Rows from block 8, named by matrix and row number. Each number is 128 + 32 x the weight over its row's rms, rounded and kept within 0 to 255. All counts start at 0. Numbers have three digits each.
# fc2: squeeze-excite expand (model.blocks.8.se.fc2.weight, 768x96), inputs 0-95
fc2.131:140160055168113177118156164105137154111173126160103125124166119148116142090167163087144149137141111128149151105143104077089072098118121133181098110083147118171133082173116085142112101186107123152157125137176088158120112045109124190202088136133138140134062102122054154132133142113072112134
fc2.132:116090185122151171163122123103110152118089096123136146094128143155128060089194134043131155113126077141105088152116150159153061142122143138112194120130156128162090196056179117119157105144155134128104176078161105101153097112198139132078146171085122114149168178123135123105165152132134134139
fc2.133:140121145190156151114170130112110160103183139095222127109162166130161122075116147100123097108136117072084089143112106115145110128165107060198144170123132167131125039111150160144189145153124113125137106097171079123153172107148156148173132102135125096082130083092105115117100133103055114116
fc2.134:117123107112153132108156101110104106199134100125080138076148137167152110169103113159189121128110113119162172085124111112119145159149090139149174163127094095092164087157101129146139111139096156100095184052139151185140114068112182138132092184188106152096119157043139163069146162113131111090
fc2.135:147074128088139114125126119121095111196118072131126137152064137127169168130120072103170166094118108120112109193143138124170120126193091114150092185204163074127075150120111095154150101094116119102159128097161146178097166157122149135113077103132100065127180179118148104119085077137107107106
fc2.136:129144112124092167148164128149092108137138093125117080179099087140160135145120176104096097093072075221087137068100144102122124112179087125071116112110140098092136121114169116108081162134124095162156154092162085112169103113177200135119124167133114101116133204101150151149192103150129092108
fc2.137:091118125154129133138157171134160209169158156182135151092155133160095166117085095134129110073094099154094109095088109163145170052086124090120096145147148165146063089115136074119149167133131123129171169164109118115130140133182181146175111109134132093082103106144177100132154108099116188063
fc2.138:110112140145121177180134136162138153155101107102119147098141134131144097125090087139052064131151106115179072073156156100114116132070098126148171106209110147076153082208170107112133107176089112117089098127140155130123138169125058100126114093163116156155145130173141133160177148117140096184
fc2.139:149081125087048063135216135165145131137101170148181139050116104162192074117107088116110159126113161179130124162084127118121152105123124122143154080176120099092116161124139141125137103165139198099127140125119138113113105175100081074094140145125125133126091128145130184143061080133115101135
fc2.140:081118132153107165148080097140079142119136101081088076109163173128128095144103103113102171111162209063153121130151111157165064155078079111097107095109202136135133146094103105158133091186133184073156084169106137105115132129090088095191107107154119159101126140152129109108172155117131110107
fc2.141:143145080144106125144177132174089093133045167154116106096110110065129070140135081090125145098182119122099113115131143073159131142107107101139149128161055103106172119175130102108113117136130140095217133187132160138146176122121108111126173071128164144179161083070138145117124090156137081092
fc2.142:062125106105158154067086109120088163184105143091156075159112154113137086085080092171107096105090204109158129071171125150108094088113097133169070116118138152108164143122158099122164100086114139162076162125116140121156150139103071187089184180148098111109142137093100111123131146141121169139
fc2.143:102129166156124131140150120158157117083125121135122079070145081104136187119195118162107139124101180104129121151100119140141099180118175136183174144109061084176175128196129131164140150074144099116128062102130128117138138161148131109055103125132112095153197144108103137065146194163108109099
fc2.144:112163062142115104121142117085035115124098095192129101106092147094089141116063121174136202141202100133079109132110148098144147082136144091150081150106082150101153139123094107138125109146120119172126097166167122133099131121132144069130092128137110119117165158143094105076109082060121065108
fc2.145:091137100187114099175133077145078199093153124128084122121138133128105148111080153121141057137118106122116181091168148102133156099084141074121117145090132137203138151190110109113154073104123136106092150085135118187072123137108097141110135200117087118079143105126107089092147123105129115206
fc2.146:103154108156119131111114124175074080125125154142170162179178160119095085131170120134074143152167080198119153133096142109124164101084106083128120124145054126161167129186149176118138145118110125097155090094098127169136116141081144169120105143142190139113159083071074057107152167092119117092
fc2.147:145127057144180126170143135092097101143097091219097142147160156121126133128180132085136136158154158100130130047107169155154090060214134148146153094172113138101101121108129120127082138172165136089130174142115126129129095098140133116053072137140158129097141105150081150135143103147149191121
fc2.148:158091138129149087120151123154108115159141092169135158167169085143086116176129146133094074079181030145161162159126099123115108138167139139096129125144062159128136131163151129104116206166054075142110124078141206169112145062113168173130117166134094108125140117140111109147138149093114120127
fc2.149:116109150131128138123160099161103099080113120155148127154170165119149157103112137088098149128168154168109146131169180170132161158113060112101140171118113073140082083128114099164063137115167135120145072144153063107153152121189171101097120054121124190085050102119132104165143064133120159141
fc2.150:113114120170110151115166162120141160101102168162160078134167110139138140165079110124129114154122084088151105121110085075173148064122120131086220174102109161185141120109099101152143173074144136149161093107146090101168136065080077129147091144095082163145093142109133119163077155127114071099
fc2.151:168116175156123141137154133185102122118161126141069099080180077145101106116131093152124161198076125114160080117103182191113097100102122099121090149149088151104144126141126116053104120147191085103152105111145110117095128101077136113099137118091189129122094132135105152226074129108148128086
fc2.152:073126136109180090119080116133107095087134142074129156124081099095112044115141089172159070172122086129088151161146134119127150086099111114078103056146157108188123173136097126165100106082147082133126123145191128134142071150098128120088098157148099189149106096129157154159082136090148151115
fc2.153:141107181111148126122100173166158188198114126193157148067156122136132117157134146110159100087167139097147140140138045133126156090149080179090162105153092128152121130092133108126143149114144119082154122151132190148193111125077152124123120144176174120149109121128067090183056153128128176165
fc2.154:132176183095121120130091128086111148074158131105100113101118103139183088223066182124163107143126177160095120125143192106114131066147123137133112184096125127107118111182114103164073063129144145099168123101080143153104103085178127108070141151148130121085121113120115096101101128073157123095
fc2.155:160104098134138114118099189117128152108157120127101095120090132162099150114122158100128103138175110091165096176115145155073117080192189113127054084157163106140090107191136132144056140155117169143111153057071156184148107114156132122105066137140131124112107068115106117157096105183119080122
fc2.156:096134105116189135124117114092121099085135153136129137089111117160137182180109088153116101115036087139119103151116075112126129127131094193109058129125085103124157149140107097158108126099124052230065130138137113118085114158113156085129099121109075134164125160098150107166161108084097171122
fc2.157:129161055050117092122120192076131110146117150183113066177093119091168079140108145126104133098157167153113125104110099151132175130112106139153112131180183102090160091083136165159068111128052171117111132102114076134169195123146144091179106120106169135119128090134142120118114132086126129154
fc2.158:179104151166128121132136191141138135201102131121139187083030133142088127172120142099145166136114137149142127124121138117080121118183111235113137141128188142133148174149126168131126122104143142164083132095133093168102129072132113130126153076077130096105112168156171155092133115166132054137
fc2.159:059078194124159133179201113095087101088119109170112154138135161122079157163121157070099119106158107092095123121146135115115136105162103080076104142062133149150129145146157118123126126125146143176130086167134085105114084162130116092105122182128097093095146117104122162156165204186171109078
fc2.160:173111113131116162127154162168079131089135135119132165150038091124176140135089080110147125146068124105067125107092161147130143104090112076130090100137159122140037076129135162135114150109139085121173177059147142151091101127124133066094127150146151099146159197108128071130154116156102103153
fc2.161:165157182148123168073116106113134123172145139173108106126116075106115151127099235088184089117135138097108099108179132134184137215072101150116135188172098136159155126154125154187092123150111104145144128118122133128149135075116113121137129091076111080083101109153106170097112164117163144162
fc2.162:079145142084117073158100090118138124091082117123133136094149171106186191099146107140156172107109151108093073096122130135152117094097124037164136120077161137126185111166167105220127186142141135085134121149121140112091095154160100106164130115147145113168153111163135152147066119102065154123
fc2.163:083137123187109178097137145147167155125088123073129172169114095148150145143151030089163101122159159146110093112097075147092090151072125132174143149163114088181131107147081189150120133118079078110099151109119121120164122098100128180193182140146103152141067132108132172134154120123110131087
fc2.164:082116110142103171117147147162067087102130132083118115122093104152125100077139135102166154162116158203118161107210126133107137134143099115079213131067108155162158126068132093115127121133176177119160138098092150142083148116098174165168117133107081109106155169133122204096111117094088142101
fc2.165:157134144117154104111139111112119132138174076128100154162164076124082128202086120091141161153111187114069155136111115125122140179074151070175123115151105118116114142068139135136131089133132149144106134069139155141106096110140105106184120066100128154106067157061140113119093050126186058126
fc2.166:177089086161096154091088167086144161133075139091105123136129113133169112096120097192120100131072182143182104148110164124123123100143165114145162195097154132094106113139100138094113101153145064147121061125104152150119064142142154144114148062140155178173174153142163074122154074146108126176
fc2.167:120099148174097103094142135156107128141186130142150152139075150052097162117124123174091141142111100186096179125082109133108129130117107139110104115087149177119139191121139134105121153114222111134103100098108126170135117127166143071160176138078133049037138148125130127119124135145154050157
fc2.168:157127117084168172110068106145160067077115129129205087136160085099124106155174144068200166115197137100078130144141130155107135122105103100097130122134123123167148120085143101159180180092080104089142068128173115154102092158161111129115093137108051153138144121105090137120100141149142100111
fc2.169:174140087134139073132126195156166099081077183091150117149123136093191071056097093138162066137152137112120155099092165139155134161141105121129151081116111162144152175166134100070081188141144140100152109210103097132121149062118091143126098107102130123112111112118160089135094122143135094103
fc2.170:175151091130100172084084123105174129120126067154087194111115158100171096104154098079185103138120132195065120134083081126098141094101124089126142120162144129163134139189128110114054171178162136117122096121101149132144152109096132127114137089192125103129140109109115150156128238128129123132
fc2.171:126111092150133113134127145193111096129074112202139128134081095094121156137099155066148173108104125097093108071182140167094096078143136147150149086117159118137089147043167134132127112105068118179088099149171143146147136151096032114115138134092163115097114093092114111083171124144169142135
fc2.172:083136142107119112133156163107168124085086113142121180142141139082113121156111086114068116151149130136150174092146155108152111111134103126185111089086106163061057127108167087168111153089100171144150148109195151107152089156068152127183071078135094088136074128099153135137092138164114078077
fc2.173:131135146145152120160156162107200170097101089173096161168125142155148114140109140162101115133148101122109137099182130132175101116180089110128123178153074148077090122079107118112067121085166091072124094095092106147087165131181125118085127110181153154055133089131113205097151153120180130106
fc2.174:207127143116106109136106104080145145138173129116138135130113108124128111151107162194177082135140100157133158163100116189055158133085115117143102120145078144105120095118135117132120142114141086129097158101089152053176132209150183167105122058140104090178099170122085104136069091169145100128
fc2.175:136060133102104161135136137093114125152087164173104082133121113149111181114102121128120138089129118139134160172119112083147174129119141095165120085159142158123141197085104137180126119124112194140045196057129098165089120111115163133154055073088061099104157155118124108090129115173126114107
fc2.176:165118133174089089073074124126072143162131134180105129110094082169107154046159184089154133115103101163122078097089160096106122143110167089141117125143127118134150148098117084144134124155135115144122142213127149141144066054132088130112102166165112168081097110176114129176184140091120113145
fc2.177:116145109086097146144112070136125143150150133166068138115049050096131143182126174149145114108107125085168115147106136147115109148129086140092144154166166143110171155145146102081103060116169121090145204134143106120174140121149154143186147070117130120117132136116134070163115226111101123170
fc2.178:120155107144098118136102088086100107071103170129161093130003098069129152093089122103151111154109149143151089131096102119121173124086132062167134116161056151133103100149091095085141101103124142134137096180139135131146087147090070168147132101144118104131149166120104102137178058157097141117
fc2.179:121143104130134093083085093157108200095150151127183115131077106136120131085143119075081129122133133128091088113083138184070134070112176145094159093114136113116125106202113178103086104133149147123114114142153055160117194154123086105172084128210138112140095132131112064119146083134119145137
fc2.180:153166240130114196130144149081132127120160157152106176123091131132075137114142122152161069148144112097109084104203122144100127168108079099152102110078120124092093158156122164137098117149107123080152123104069142158089142142125090130104170137099136139081120091137106057150133088124181186109
fc2.181:102154127079144111115144072212132212127085099124071138103153122157121071105142112135088138120181156104081075133219127112163126117102089115104118164171157177089118146106124118111163091129138118126147117160151155086076107115113147172141132086084185083092186154142148110122110130094116121110
fc2.182:123138123140136050158124104110201140095193108130142097108117128092066134116112151144123113167126089173175111110095090144106201108092107113133195177199172120147117139049130165088124102088136123133120131140122097082115073108120166129159141160089167180083139108097097146115142087131137103170
fc2.183:114126131150121081128179202141094153117135076153136092123114110106087090122114083175112054148106133082089137124136139105156136105124182131096194146138133084071143185128149075063101125084126094079129134098160114114107098121156102145117151093136188107155095178116156083114088176112161171176
fc2.184:107132099091094121166188142105142116121152203131115155109125172114156114162106165120163111122059130113174108117077098148107120133115166101105101169125179110164123128097087093100169155125163150155125148152133038127097112160113150105160082146073112106173097085116130126143137079185111027106
fc2.185:105098131113134095179103171142115178139106113097166132125120141132124151171177106104083156125175121134113073148152132156102093072101153160110165148155183094105135062139187077076119119079107190106114143187104114153129131143113073100098074141109132128082203100114121092115075130092133192119
fc2.186:130123136158087157051144150126136129100101135109152198132120133075175088080136148131093141071094105119147171155115121093126098106156183128193079164135121130183104162089191095151156155120121088128120075157118127091121124124173152084164174108095143152173075097153130182068111103112160114095
fc2.187:107058170161134157093141091100067174129170133153123136085125130160223193111148145093083107120138129168111139134124119148153100127136185160154099127095121073130190089169177118088109096145067126147194136091067095128108137157113107150104121139100115108164107106159115147154132197117139153117
fc2.188:088160089128133100109158084082086132109124150106162112154156123166059155111102134111139115173129165153106102130139100147095113114120172162091117054145057173114180135085162113136136138082106129140074121173165143099139163104148064064102099146174149079075078131128137060147163121143118173135
fc2.189:110182140066076149143130137167106156108168079125125213105112104087107145064144127072088161155121155117107106126113145132083145133132115117076079118151149155124101097091085138120102104106079165129110109189145076184110179124054189128144129135080178139151102130110094130128069136151154147134
fc2.190:104114103054082151155110056137106175061135154072166113144115131090111168153110091145158095127121140152106148096135096084144201084085132111157149139110078158091125144108113178124179119145059095113096128125187103158073163111136102103092158178141178090109126160102092137102106139132109166127
fc2.191:096110146104195198108156149086126123119100113143143082057182149134133145135128124070168068129139131133083131075135130176129138075086090137117142167109185098115189120082116097146115080124141108153163170055093139163114125134146158102142125159121147148105103170123149098087143143077143052160
fc2.192:063071107133136163165089142149154118147111126141154108153103072104161158092083157171139140127153093142105107177104072159138085086108158092120096118152132127160081118146138124093124124120134149153053065132103051138151150083081157075150111135152135177069119131139150162105200144124060141142
fc2.193:110155136122047178117117112141105124073133121165087130131099137117113156177092146121168129165187112153175083139171105187149143171120138200057067097071093159161141182107130166152168128133133153149125110103146124098113072162158131077102148139162121105143129136121160126093144113101159184193
fc2.194:150128089133110038092089149156100095077178125161152093159105113133137105151193132141106126063106095136109110129106111130116102149158136066156099126122142139150093094085104100107094147083140187096100134168099171199145113137139142106133158155171148155168097192127075083079120056140151126141
fc2.195:112106091103147116133117094111130126167157097087122072131116146167056105101116115123091171159077103117034113107077121102067130095144123171121132105127135095163106175106079122103119161091145159126172128121208141137112147150156111191176132150182123132055116141091125162121101066147117173116
fc2.196:087143201116130069157102187194151135135109142138051184112132129155118106135103159158146093060146116160111146069151151142183135147130104117170137113193127115138134105081108138123140119137154129108126139163085141114168189151129114138134104156148170074035177102141109093125160147127087177127
fc2.197:112160135106142136096190105160158091113188122163129130116127085135069155159165126155125040155122155108123135180189101086151070122151124113107153088109136098163140130089107122098106094047155090149128119161117112104183122134158093107106089116094114152072095167084150109148096101107178118057
fc2.198:130077141093140120137118083116142165108134122094140169112118107103137151068088092117155108126190140128127128135145120114113095128110117142152083095173026142095148095133138129137189147049131115138140205141072173148128133128096120136142057159127130139086099123167148147140175173067117219138
fc2.199:124133154144088107073126089142130164112098142198188065110174145163151133125137105181121138145189163118151117162120101120113079186123112089132117102116100104183158171116148128191110120103182163134118166066130162101093126103143080148081147123159119133154139053179097126134117179087111154178
fc2.200:087111140118148089119164093104154150113133170055106164126074117182105160132147117138059161141180126190098132159128136123120074086159175112083137093108146092100098126130078107134202120126114141117146148163084109174161152153151142146178068097131098118165190109107155092113132081090190115125
fc2.201:121056074131118178106105151177143191071140131181136143161127110128133123138109219114132106101144088115165091106129120139166157100163154198139127175149108083078200104090114154110113156117125114144097134075098136135159148114135125171140132115098098121105149117197117083100102188089104076113
fc2.202:161114143164089133108108118170150098085113134151075091138128147102128122099089189082095106129098071103108110128054092120190199097179068170098194143133173057095120153139122150159179123097070130080141098130119117156153147122127137188121133142131154160115147161116132157128072150137162107141
fc2.203:129142125197150092089061117089159155149122123084110110137091109112218114155115128124134136134226086101154111125127087084115185152093167080097124069093110154182111151182088135191157136142133124133129095132088152129167080151114164115114138087128132113110153144133134084090162126126080091099
fc2.204:082112134098093098105106115163133156143108094097138185116185153151167125107100094076106118161154148121124165154139104140135109108132124074118113094082123163136121127122133107096027126090151122113143143153105068101150122156120089107046124098158064114139144093093188181159073089158178157185
fc2.205:140103124161163122141120112120167218129141090115077136146117145114069066073111151113150140116130104132054130135102172137101200147209134126169083102150119196133089094113126076093128144124146201128147095120153062103151128131145119080097130085130132091137092126103151076137128100108103154158
fc2.206:087143086102146117118169177132136115110128126110103151148088120085152098148127156140066096170105093095148139103074081160085121081077140099077101114104178125080127107123179090111142133157079101135133126132169090126110086083134119113097107148179125137065162134065170082128189050121166106167
fc2.207:160153110099142123087115091177118135132123093117113200148129184113125112123129120134136088157130143095181121115111124203113104129127143150096242139119116114155044111156097144142157105017144136113131130141169075123085127098096131082142163087132105121108083126129091124098151121079116080147
fc2.208:137130071151119159139076136095128148125174122063123122176068146082112185150187119157147141137096095093096152124154191127134110066173159144117063144097139120153177098132099091057174105126154170105125093110094150133079075167082090127132080108140169129104120098095104097162149125133145134165
fc2.209:176113111125142200118103178048145089094189133134056142170130183119115134105113101150056082079141150152139127150165101089159135114091157117100092140099154097168201149162120105059081096115137123134125113130170170122118167126155119117110097158144083086105159140151105130082149107093136155132
fc2.210:107150129128107116137154209129089167126100095122135144115111158136129110146100051136093123122121116122100102134117078167097083130085081094174161145103110137167139176118122184093106125186099117091093129109119095053102156142128134148155152083163110206147243162111098136116087131120130138093
fc2.211:181057088142068155175186105093096104127153098169098152101128110145121119105129150047155116111147122111143084151085139104156136134164126100120154103143107137139123140103101090196084134110143081210133079087088160155178060122087131109169136110171115126157133129169148129088150089116084134153
fc2.212:076126170127127144116151143131150157110146170128074152063139084105083156121154208058112158115090120120172110167113140137184141132093164134144155165164078120177138119072146145142129119119146184132174174107109164079092126170105166129108129124086137132152104139159113129147046131081049123141
fc2.213:110148114151074124118112171133093148151087151150082132133113107163130137103095142160109117129093123101168048130126126111137178074149033075115076130137138166070119121118146065102108129101125095126159129104186146087174076122190082040147127103167124170146140164099142123091125129128113132167
fc2.214:112091076143176091062138132177147133146146110086193116113117148099097196142120179133087084089105114168149139168152080071151125101117117138100102114102112137130081126107218181122132083165122092133116202129108170099130143129115104131151147093138164133126109125100170065119193153117105112094
fc2.215:152123170162116146097163127105135137147151156187126152093127139078110168118142081157152044114093119140129093162114114128092124105091146152125083156126102114099142087133126119145156098162124065135197079092187126132147198134082169165178139081176150086101099098119098073122150149126113063185
fc2.216:164141208219144070090123185120128079101070142133149117148139089124119091147165113136133127134165118121116083155150130112092151144132120078125107112121111157134141124166065033104083145145108134069135114109105153133114137155164092148161138184149130157111152142129194164093070073127113154098
fc2.217:176133123169140151144119163107078130144128175125134159108177128201225098167099190156076156153112121125130138113152163119120168067159097111115116110145103151089070087121098132175126080110118156155155112097161115113143067159069165108179152136117097161102105157111094073114137148094103170141
fc2.218:132142131170180139116135180140140136113141101129131122100081131109054092142096088135128097097151175154149143091178103128165152096101136126173049136106107101156188161126116121100157128116147095117094134152150095089106147110193053105218136163126105107109122155061123122118131161084044131123
fc2.219:101135133170152146061148069130140096105151136128099163220097061142136125127168121150181134099199121085169156153134154134114138074160174070126104072119171109110105090151075153074141097167127147110105147070158109102130170106082112129171116079163115099145101120131131132139177139125096107148
fc2.220:139124062126165159104209148176179112169112100119085170128090114180179127088123182106089116113133097141142136110130158085198153114070158117156134176088115124132151114131132144120130227146094121065149201137108102152120085088147115140126106129082119094113116158124167125096142125099119159166
fc2.221:139117073174116114102101121129160161167170128122148159130123152086098149134097204162150167125110138123130163136139081116155108085123089146167161113201082151093116152105141111125144132188096072112105158118076089056130083147114112050157140133143066137119121158122136184196086106137183119135
fc2.222:095201156117094194176116113097184123129057095171077087169110109110138140148166049112142132113155121205133125088129128130093126093113113100168069081126145097172081127079089118125112109166110099113192129140112140122110104111113125163132062086156106119103118112124128157172140116092123131078
fc2.223:125157153127107102164181156151107142195117110116143169107093156130159069078172165134108079149169146158108117117079138050164126169178140091132170099175097121135156117103148113139161121171126142122106119084076167091115204095110167137174174128115115105097052175161103093159141120124131135097
fc2.224:145135153080144125171155071119111186159187159169159065157123111147199136093091173117127116138134129133090161099152120201104083095150153100109105161115137143079064166137104125076097112201144100110139094161084140127114086064129122132138192148120086080144115123125134132132113124148169146077
fc2.225:130102124056093122093130107082083165124107151178169144137151170075070125100140157131119202094112138133157108160096105099075137148128103101135070115080131121143128148126212118112117071143056085125158137141166155108116195150079134155145091138173141152107139087127133197165139165119127121152
fc2.226:127147154090143114072041093145104101089163095081095110071134173088068124090149151094110146079104171163136109121094153114092134137151136141137082128126098185157111120117099143088124178153105183144191134127111116165136104151104114123103120123139112085121172147094081097174206119099178077136
fc2.227:146125089146108110111090117108146147095128195060162115118152162130138127140187100117113086105136071140125120116097107154105129099157145204124122138124143143141091045080142134040194084186156163093123129121133131164056123108145120109116139098150088095108138162089131089166156115125107176065
fc2.228:080125175088140170150084096111136145090134091161154135140125115091176139080165169093139073061134165102111199180171059122144115108131108126153095116117176070132137121135073099096127096094099098166114157113093120100107122131115115129077173134090130165081138196061130140145121134138148186128
fc2.229:101141141174074104135116083181124144114192113136121147132100171086127101125149110077110087136130126129181161117115119147163094141172165192134160146089151140104147054098085082131125205115112117152145124113118115096164156101148124110110138149205144127070133174134073095086130190159069171110
fc2.230:122125175150171144158166153182159152164089157177190070163187110166177112128147142091118117128154146099159104179142117139133122124068186105142181138054163128091097085113154155125162116150110074134148170121146148125156070161151115095103158065129104083113082152077122127136139150084135138145
fc2.231:125193125115101102094095170145112145184139179066118137156095109138089151087164127126060131078115158125130090154166103095111214121188167125133070158111120097111163118139187136041204100140121107096085128161133119124133124141157098131124127101143086135123143149091126091116112119176118183118
fc2.232:128137130114118202139107151108138067108071197133137099076152123105148101118118064121138099136110153140125118143075141161112162126101128134120127133034158217111154090115148133149109078115123086159135164181161127050110086145138077086145111141156183113149168118186116099104124119140135079135
fc2.233:144113108149108033110129095158102123152130146132112173160128133050129118175109106211143130117137124125107109186075121159140158118124039093127144101106200063140163147144109114141152140134118084140130059082129175066113094132070083145133128115160146154099156122163146118161151113114098112140
fc2.234:150129127145169079143143056115113116145155138156134187132134142101132158138134066163074120102154132121093130162162053167109100078175105094184131155095143097175161132135126068161148100084166078131140123133103148096143157175054180145186170111131143133139108133139125134109192165158116183112
fc2.235:177146131092146093081126203130115119182170094110155162138140101213134173191120162049093148129123121144154175105150114138125105097137136152157157127093102139096163099065166081166082112141139135114124055100127108113112101180163080136117115106106129072127131147142089107163131148139189149104
fc2.236:173126103135125103183124148129140108139202110161092153106107089099146138053083122196112092106162133104153169072145138154098082112157099122083164133143086087102088156106177127087087129138122123181159117147097155177128134165140135101097105148046131095115160093063114156173120086091134140157
fc2.237:083111094110060087140138132135153125127096146147159160123137100100206155131138078147162155133127124148081170152121121149173168059128127119128124139126167102053146135049179129063115103108121151096182089085149109166114114073152111082095092163144168094112126092083114124146160147059136137124
fc2.238:115097123105101151134085117179101177147177155155162129135167164113127085121133147115123084127135151044160123143154044171106146136152097086118092124140174105127133125154154101078058078061129063129154081153130093134129133108147097145149098074070160113173117177175159109108155114161144141155
fc2.239:125138087088169151160104141169146153118080108118150107168129118053140109108078171141069153121170143131116189123141139076132083098068148127163190171095152087175128109131167123129156100141145127161135123129085055151105156071100154174071153096118151120146111086142125152143166109101166082070
fc2.240:119119043149124088093166051104133128164237106134079157129122167142109157135113134182143141123114142127121090097065080125082077151106149127171082099180074170130109178155161097106144146159129094163161100104129122134154093115137176130097154112116109151091157143102083131144120088156108134112
fc2.241:110147141095146141089064162134147110183179107142110153094128157098121138105127111105137120102108172091084113115117181110138182133094102058087132142179162152167091050135121134166161119138093110083070148114129122145117147047144115108075124122102089108136179087166176091112155178179148087118
fc2.242:088095067133143162130123148148111130137102090137061223123155164121096117089149137163107081116111053135096145079121105135148107116133103132165120104141149138122126194131140168115081179163095181158142118082144153131195110107123129140137143079098089125110112071086133169185119118155184068132
fc2.243:133127128111067119123117150106110128149142123080107145188100135096091087126081172065127125102082087110084125135198116120111091102154207156123133121127128124125136134123070168064098121201118166145091146112096174190116149106089110121119149148139150197114134131098160067115071112126163193133
fc2.244:216147100083096042041142154108129096083164126088093163087090100163112102110093132085114110143122125121145187149129130197150181091119080115092116108114118162099077142119111125150137125145150171142096128148173077119125153105189122157152123106094086148104144123133128073140111148160110167103
fc2.245:102161077056154167085062117121110077084106133134130118138096118104059109111132153091105146140096104102144170142113136120103109146144095111112116159125162197153148117153067121100078127178188147133095107122150141148143179152117092154106159160099132143153139126026061144088152076148100139110
fc2.246:117108118096113134152138095196120181086126137120148078191165136075146119218163101126100112077118131102080108111136139119174150130084163127088077104109141123122176152090134137086125155120125139079097070138132104157168133079060120090120148096130213167130180155112141181161140129143156120127
fc2.247:173061109086133160126089100116116143147087122122067233102114136148136146084168119155155129209137118123111096099106096073127112143135094107099113157110135098102134135152144147145153111168093116136141181134128154134151150173130142094128094062201107126124106175104125202118094122062139085162
fc2.248:102133120147122186117119138168103165127132200147107127112105141079085040171147063125109081133150123081200151102122076111124131171113072113170078102158083151085170131181093092073122134087130098196148134115141120126093123133130169105126120158144169118162145119166131138092130166105113080107
fc2.249:090138136072099134150116123092145082095124148099105080140169176099144121137147188132119090161150113171149150117142085132151141149192175125069156128074091134067107107115126133070120103117055074167062118114138122148126114092162102151087140106154172103074097120084164154175163148078141086112
fc2.250:196096203170084110152120110164127102123114164204151148122080126127130131098112128130138076139172146122129097139126046118080134153117205125113172094125142111135126159134105106133124092167093178108115099162095152085128154140129153165196134119188110070092132131168092177124124141120195101158
fc2.251:087088113149145155136098130173122103128143127180113138122067125094140109111139169147151122131099099190098103137123140154115124156092176107095228136122159069154112128117062124087133115167184138118098102157116146097131154087089113158105122137118170174171139129213114138059092170056153149122
fc2.252:174182124119102146132139066180109102175124094133118067088144108060218057145130088146112086088095127140083099128076101203150140094101087159105116119125170136126114135162124125148110140114138115168089139089148079132166162123133125097094123167108135127062109110106096152115146087082163108138
fc2.253:108150077103104067144118110154123052168149124142112108115102078168199159120126145188110088098139081118071164115102175156135068105105112194068111084193142119145177136159109121105104168120079153127145108113130194091163116159123111085140176067146149126121167108126126127142126150098131143132
fc2.254:094076159102117147149122100158135147138166129129070105096049194089191188096140122143110154167162121094114152065145145101149129094130084118097111148081164109167080104117183161125132131167127153111144145140127218126105103153150156150143136134074151121079093149092110091091071168159111114117
fc2.255:140134146173121159161111151124120106110140095114192132100146097132162155032120112171157130133080101135135070103094168103102160058147139137104096111150089136114089146194158147083053128125069109174128159146131072113114102153125170166116106096157104133103108120134177072131084143183164135168
fc2.256:104122086119093111138152077114094157159100075131104139109161191166099130119136088151109117126147111105104130131140125086087146186136216171122083109089115038151153137135122102119127132097178154132110152193112137179070074125129147176136149129122088107101195123130087130071153147074137104167
fc2.257:085147125102162152146168148089142165089144125150063126061084127102124148127152095172149120118101142088128130122088194146095124110104191177128190108178136107181152148128140162140187121099135126066148116136113110097141186113095102168111129132082100106068128104099186153128150142037122131159
fc2.258:119139117086128167078100095121137102183168097134151144152153103159135135163076125092089075137108088152100126109160109159173109225142060143138141135154178102152067085136200147131138127054164166167142159126114146103133132117147081135162122139165117116076143148130059097071130097129151119125
fc2.259:135141096128125119132120097047123141096049093178136177119146105143108066110154132132075103088066171132178134153137119148154169136186123123134117130128130160162178099086121111165158124119076182150088161104159103116143151132185097085101156063126154152144169094161098184124148103097133136190
fc2.260:098128080147093100134203132114157140165140131116131099110116162163106107079098109142116090189030047206182139123116120104190117128163088114115157136122153141151111080113166097098118108173099160108145123141105145137077110124100137123115112130161094146071114088135115109092101128210132165140
fc2.261:131140180124127134096186135092141208135121127112096124145103123140100093126154160143132100102170089127154137070104178147123155142077083097111138175109173146132105027137099086193141089124061124115101089081085091130101137140152161164168152126171109126148152076133155164139077105145099145082
fc2.262:163097100105187145069102154074167109056134102172088124083098147152139092091126156152204068126130074121154091114136102152151116141104114125157125118115113155091135110118115150115092132111147114099141123173113104196089171148120147162052139126178173085112089098159108110143147189078089131106
fc2.263:147150162104127159118092119125121139048144086151136147105179130102105139094084150127130123141086145131166093119158136116122219117150186065131169084100088119078131170143166121115167146127054098086120115097113102110147136194160135081160171141148139134153173144215137126094096115165136170156
fc2.264:112137089166132125142128075148085115138090187133162116102087116107061137142123116181111074160102192101135088105148125140174149090111145174133127144129139188067130134141131130122164128137091085146115138145128146114114101154109190089049137128179133151132196125160122168099037152108080076146
fc2.265:141087204110137109117147038137133103149084138112120127138102153110130069100138108123109102139144098126133131092148158109072102122085174061163102127154198171113099143107136146145155144106170143119120160125102096107071122194105104181154132112087115081134151146084117216188120108161138146174
fc2.266:136107109125148118089096098043115179136146147145139175151136098109086102120183167153115131075159165180082105195067149107102119114207131136124132095101136113153113114113085121113109095084104157101065159126121143117081166094108111110094154179128136120091146097122202136164050137152115108139
fc2.267:108103126133138042163144120126100102102134139121141082161134082069117163141121126080101158132164109193171138108123121222162078118135062165173136134156148179124116109164149107121137059134106117162089128058117128140123146131082085142107136144156122067106141114121134118142189110088062128089
fc2.268:087130055166138189127131157148073154093137141069132095088167100155163128176079087140168148140156100137156128172154113143161160152113123120149129082113112100100192098122120123145166140169133100171109147103163071122109103143114049123150103127091140124121075088055168149161135085112089167086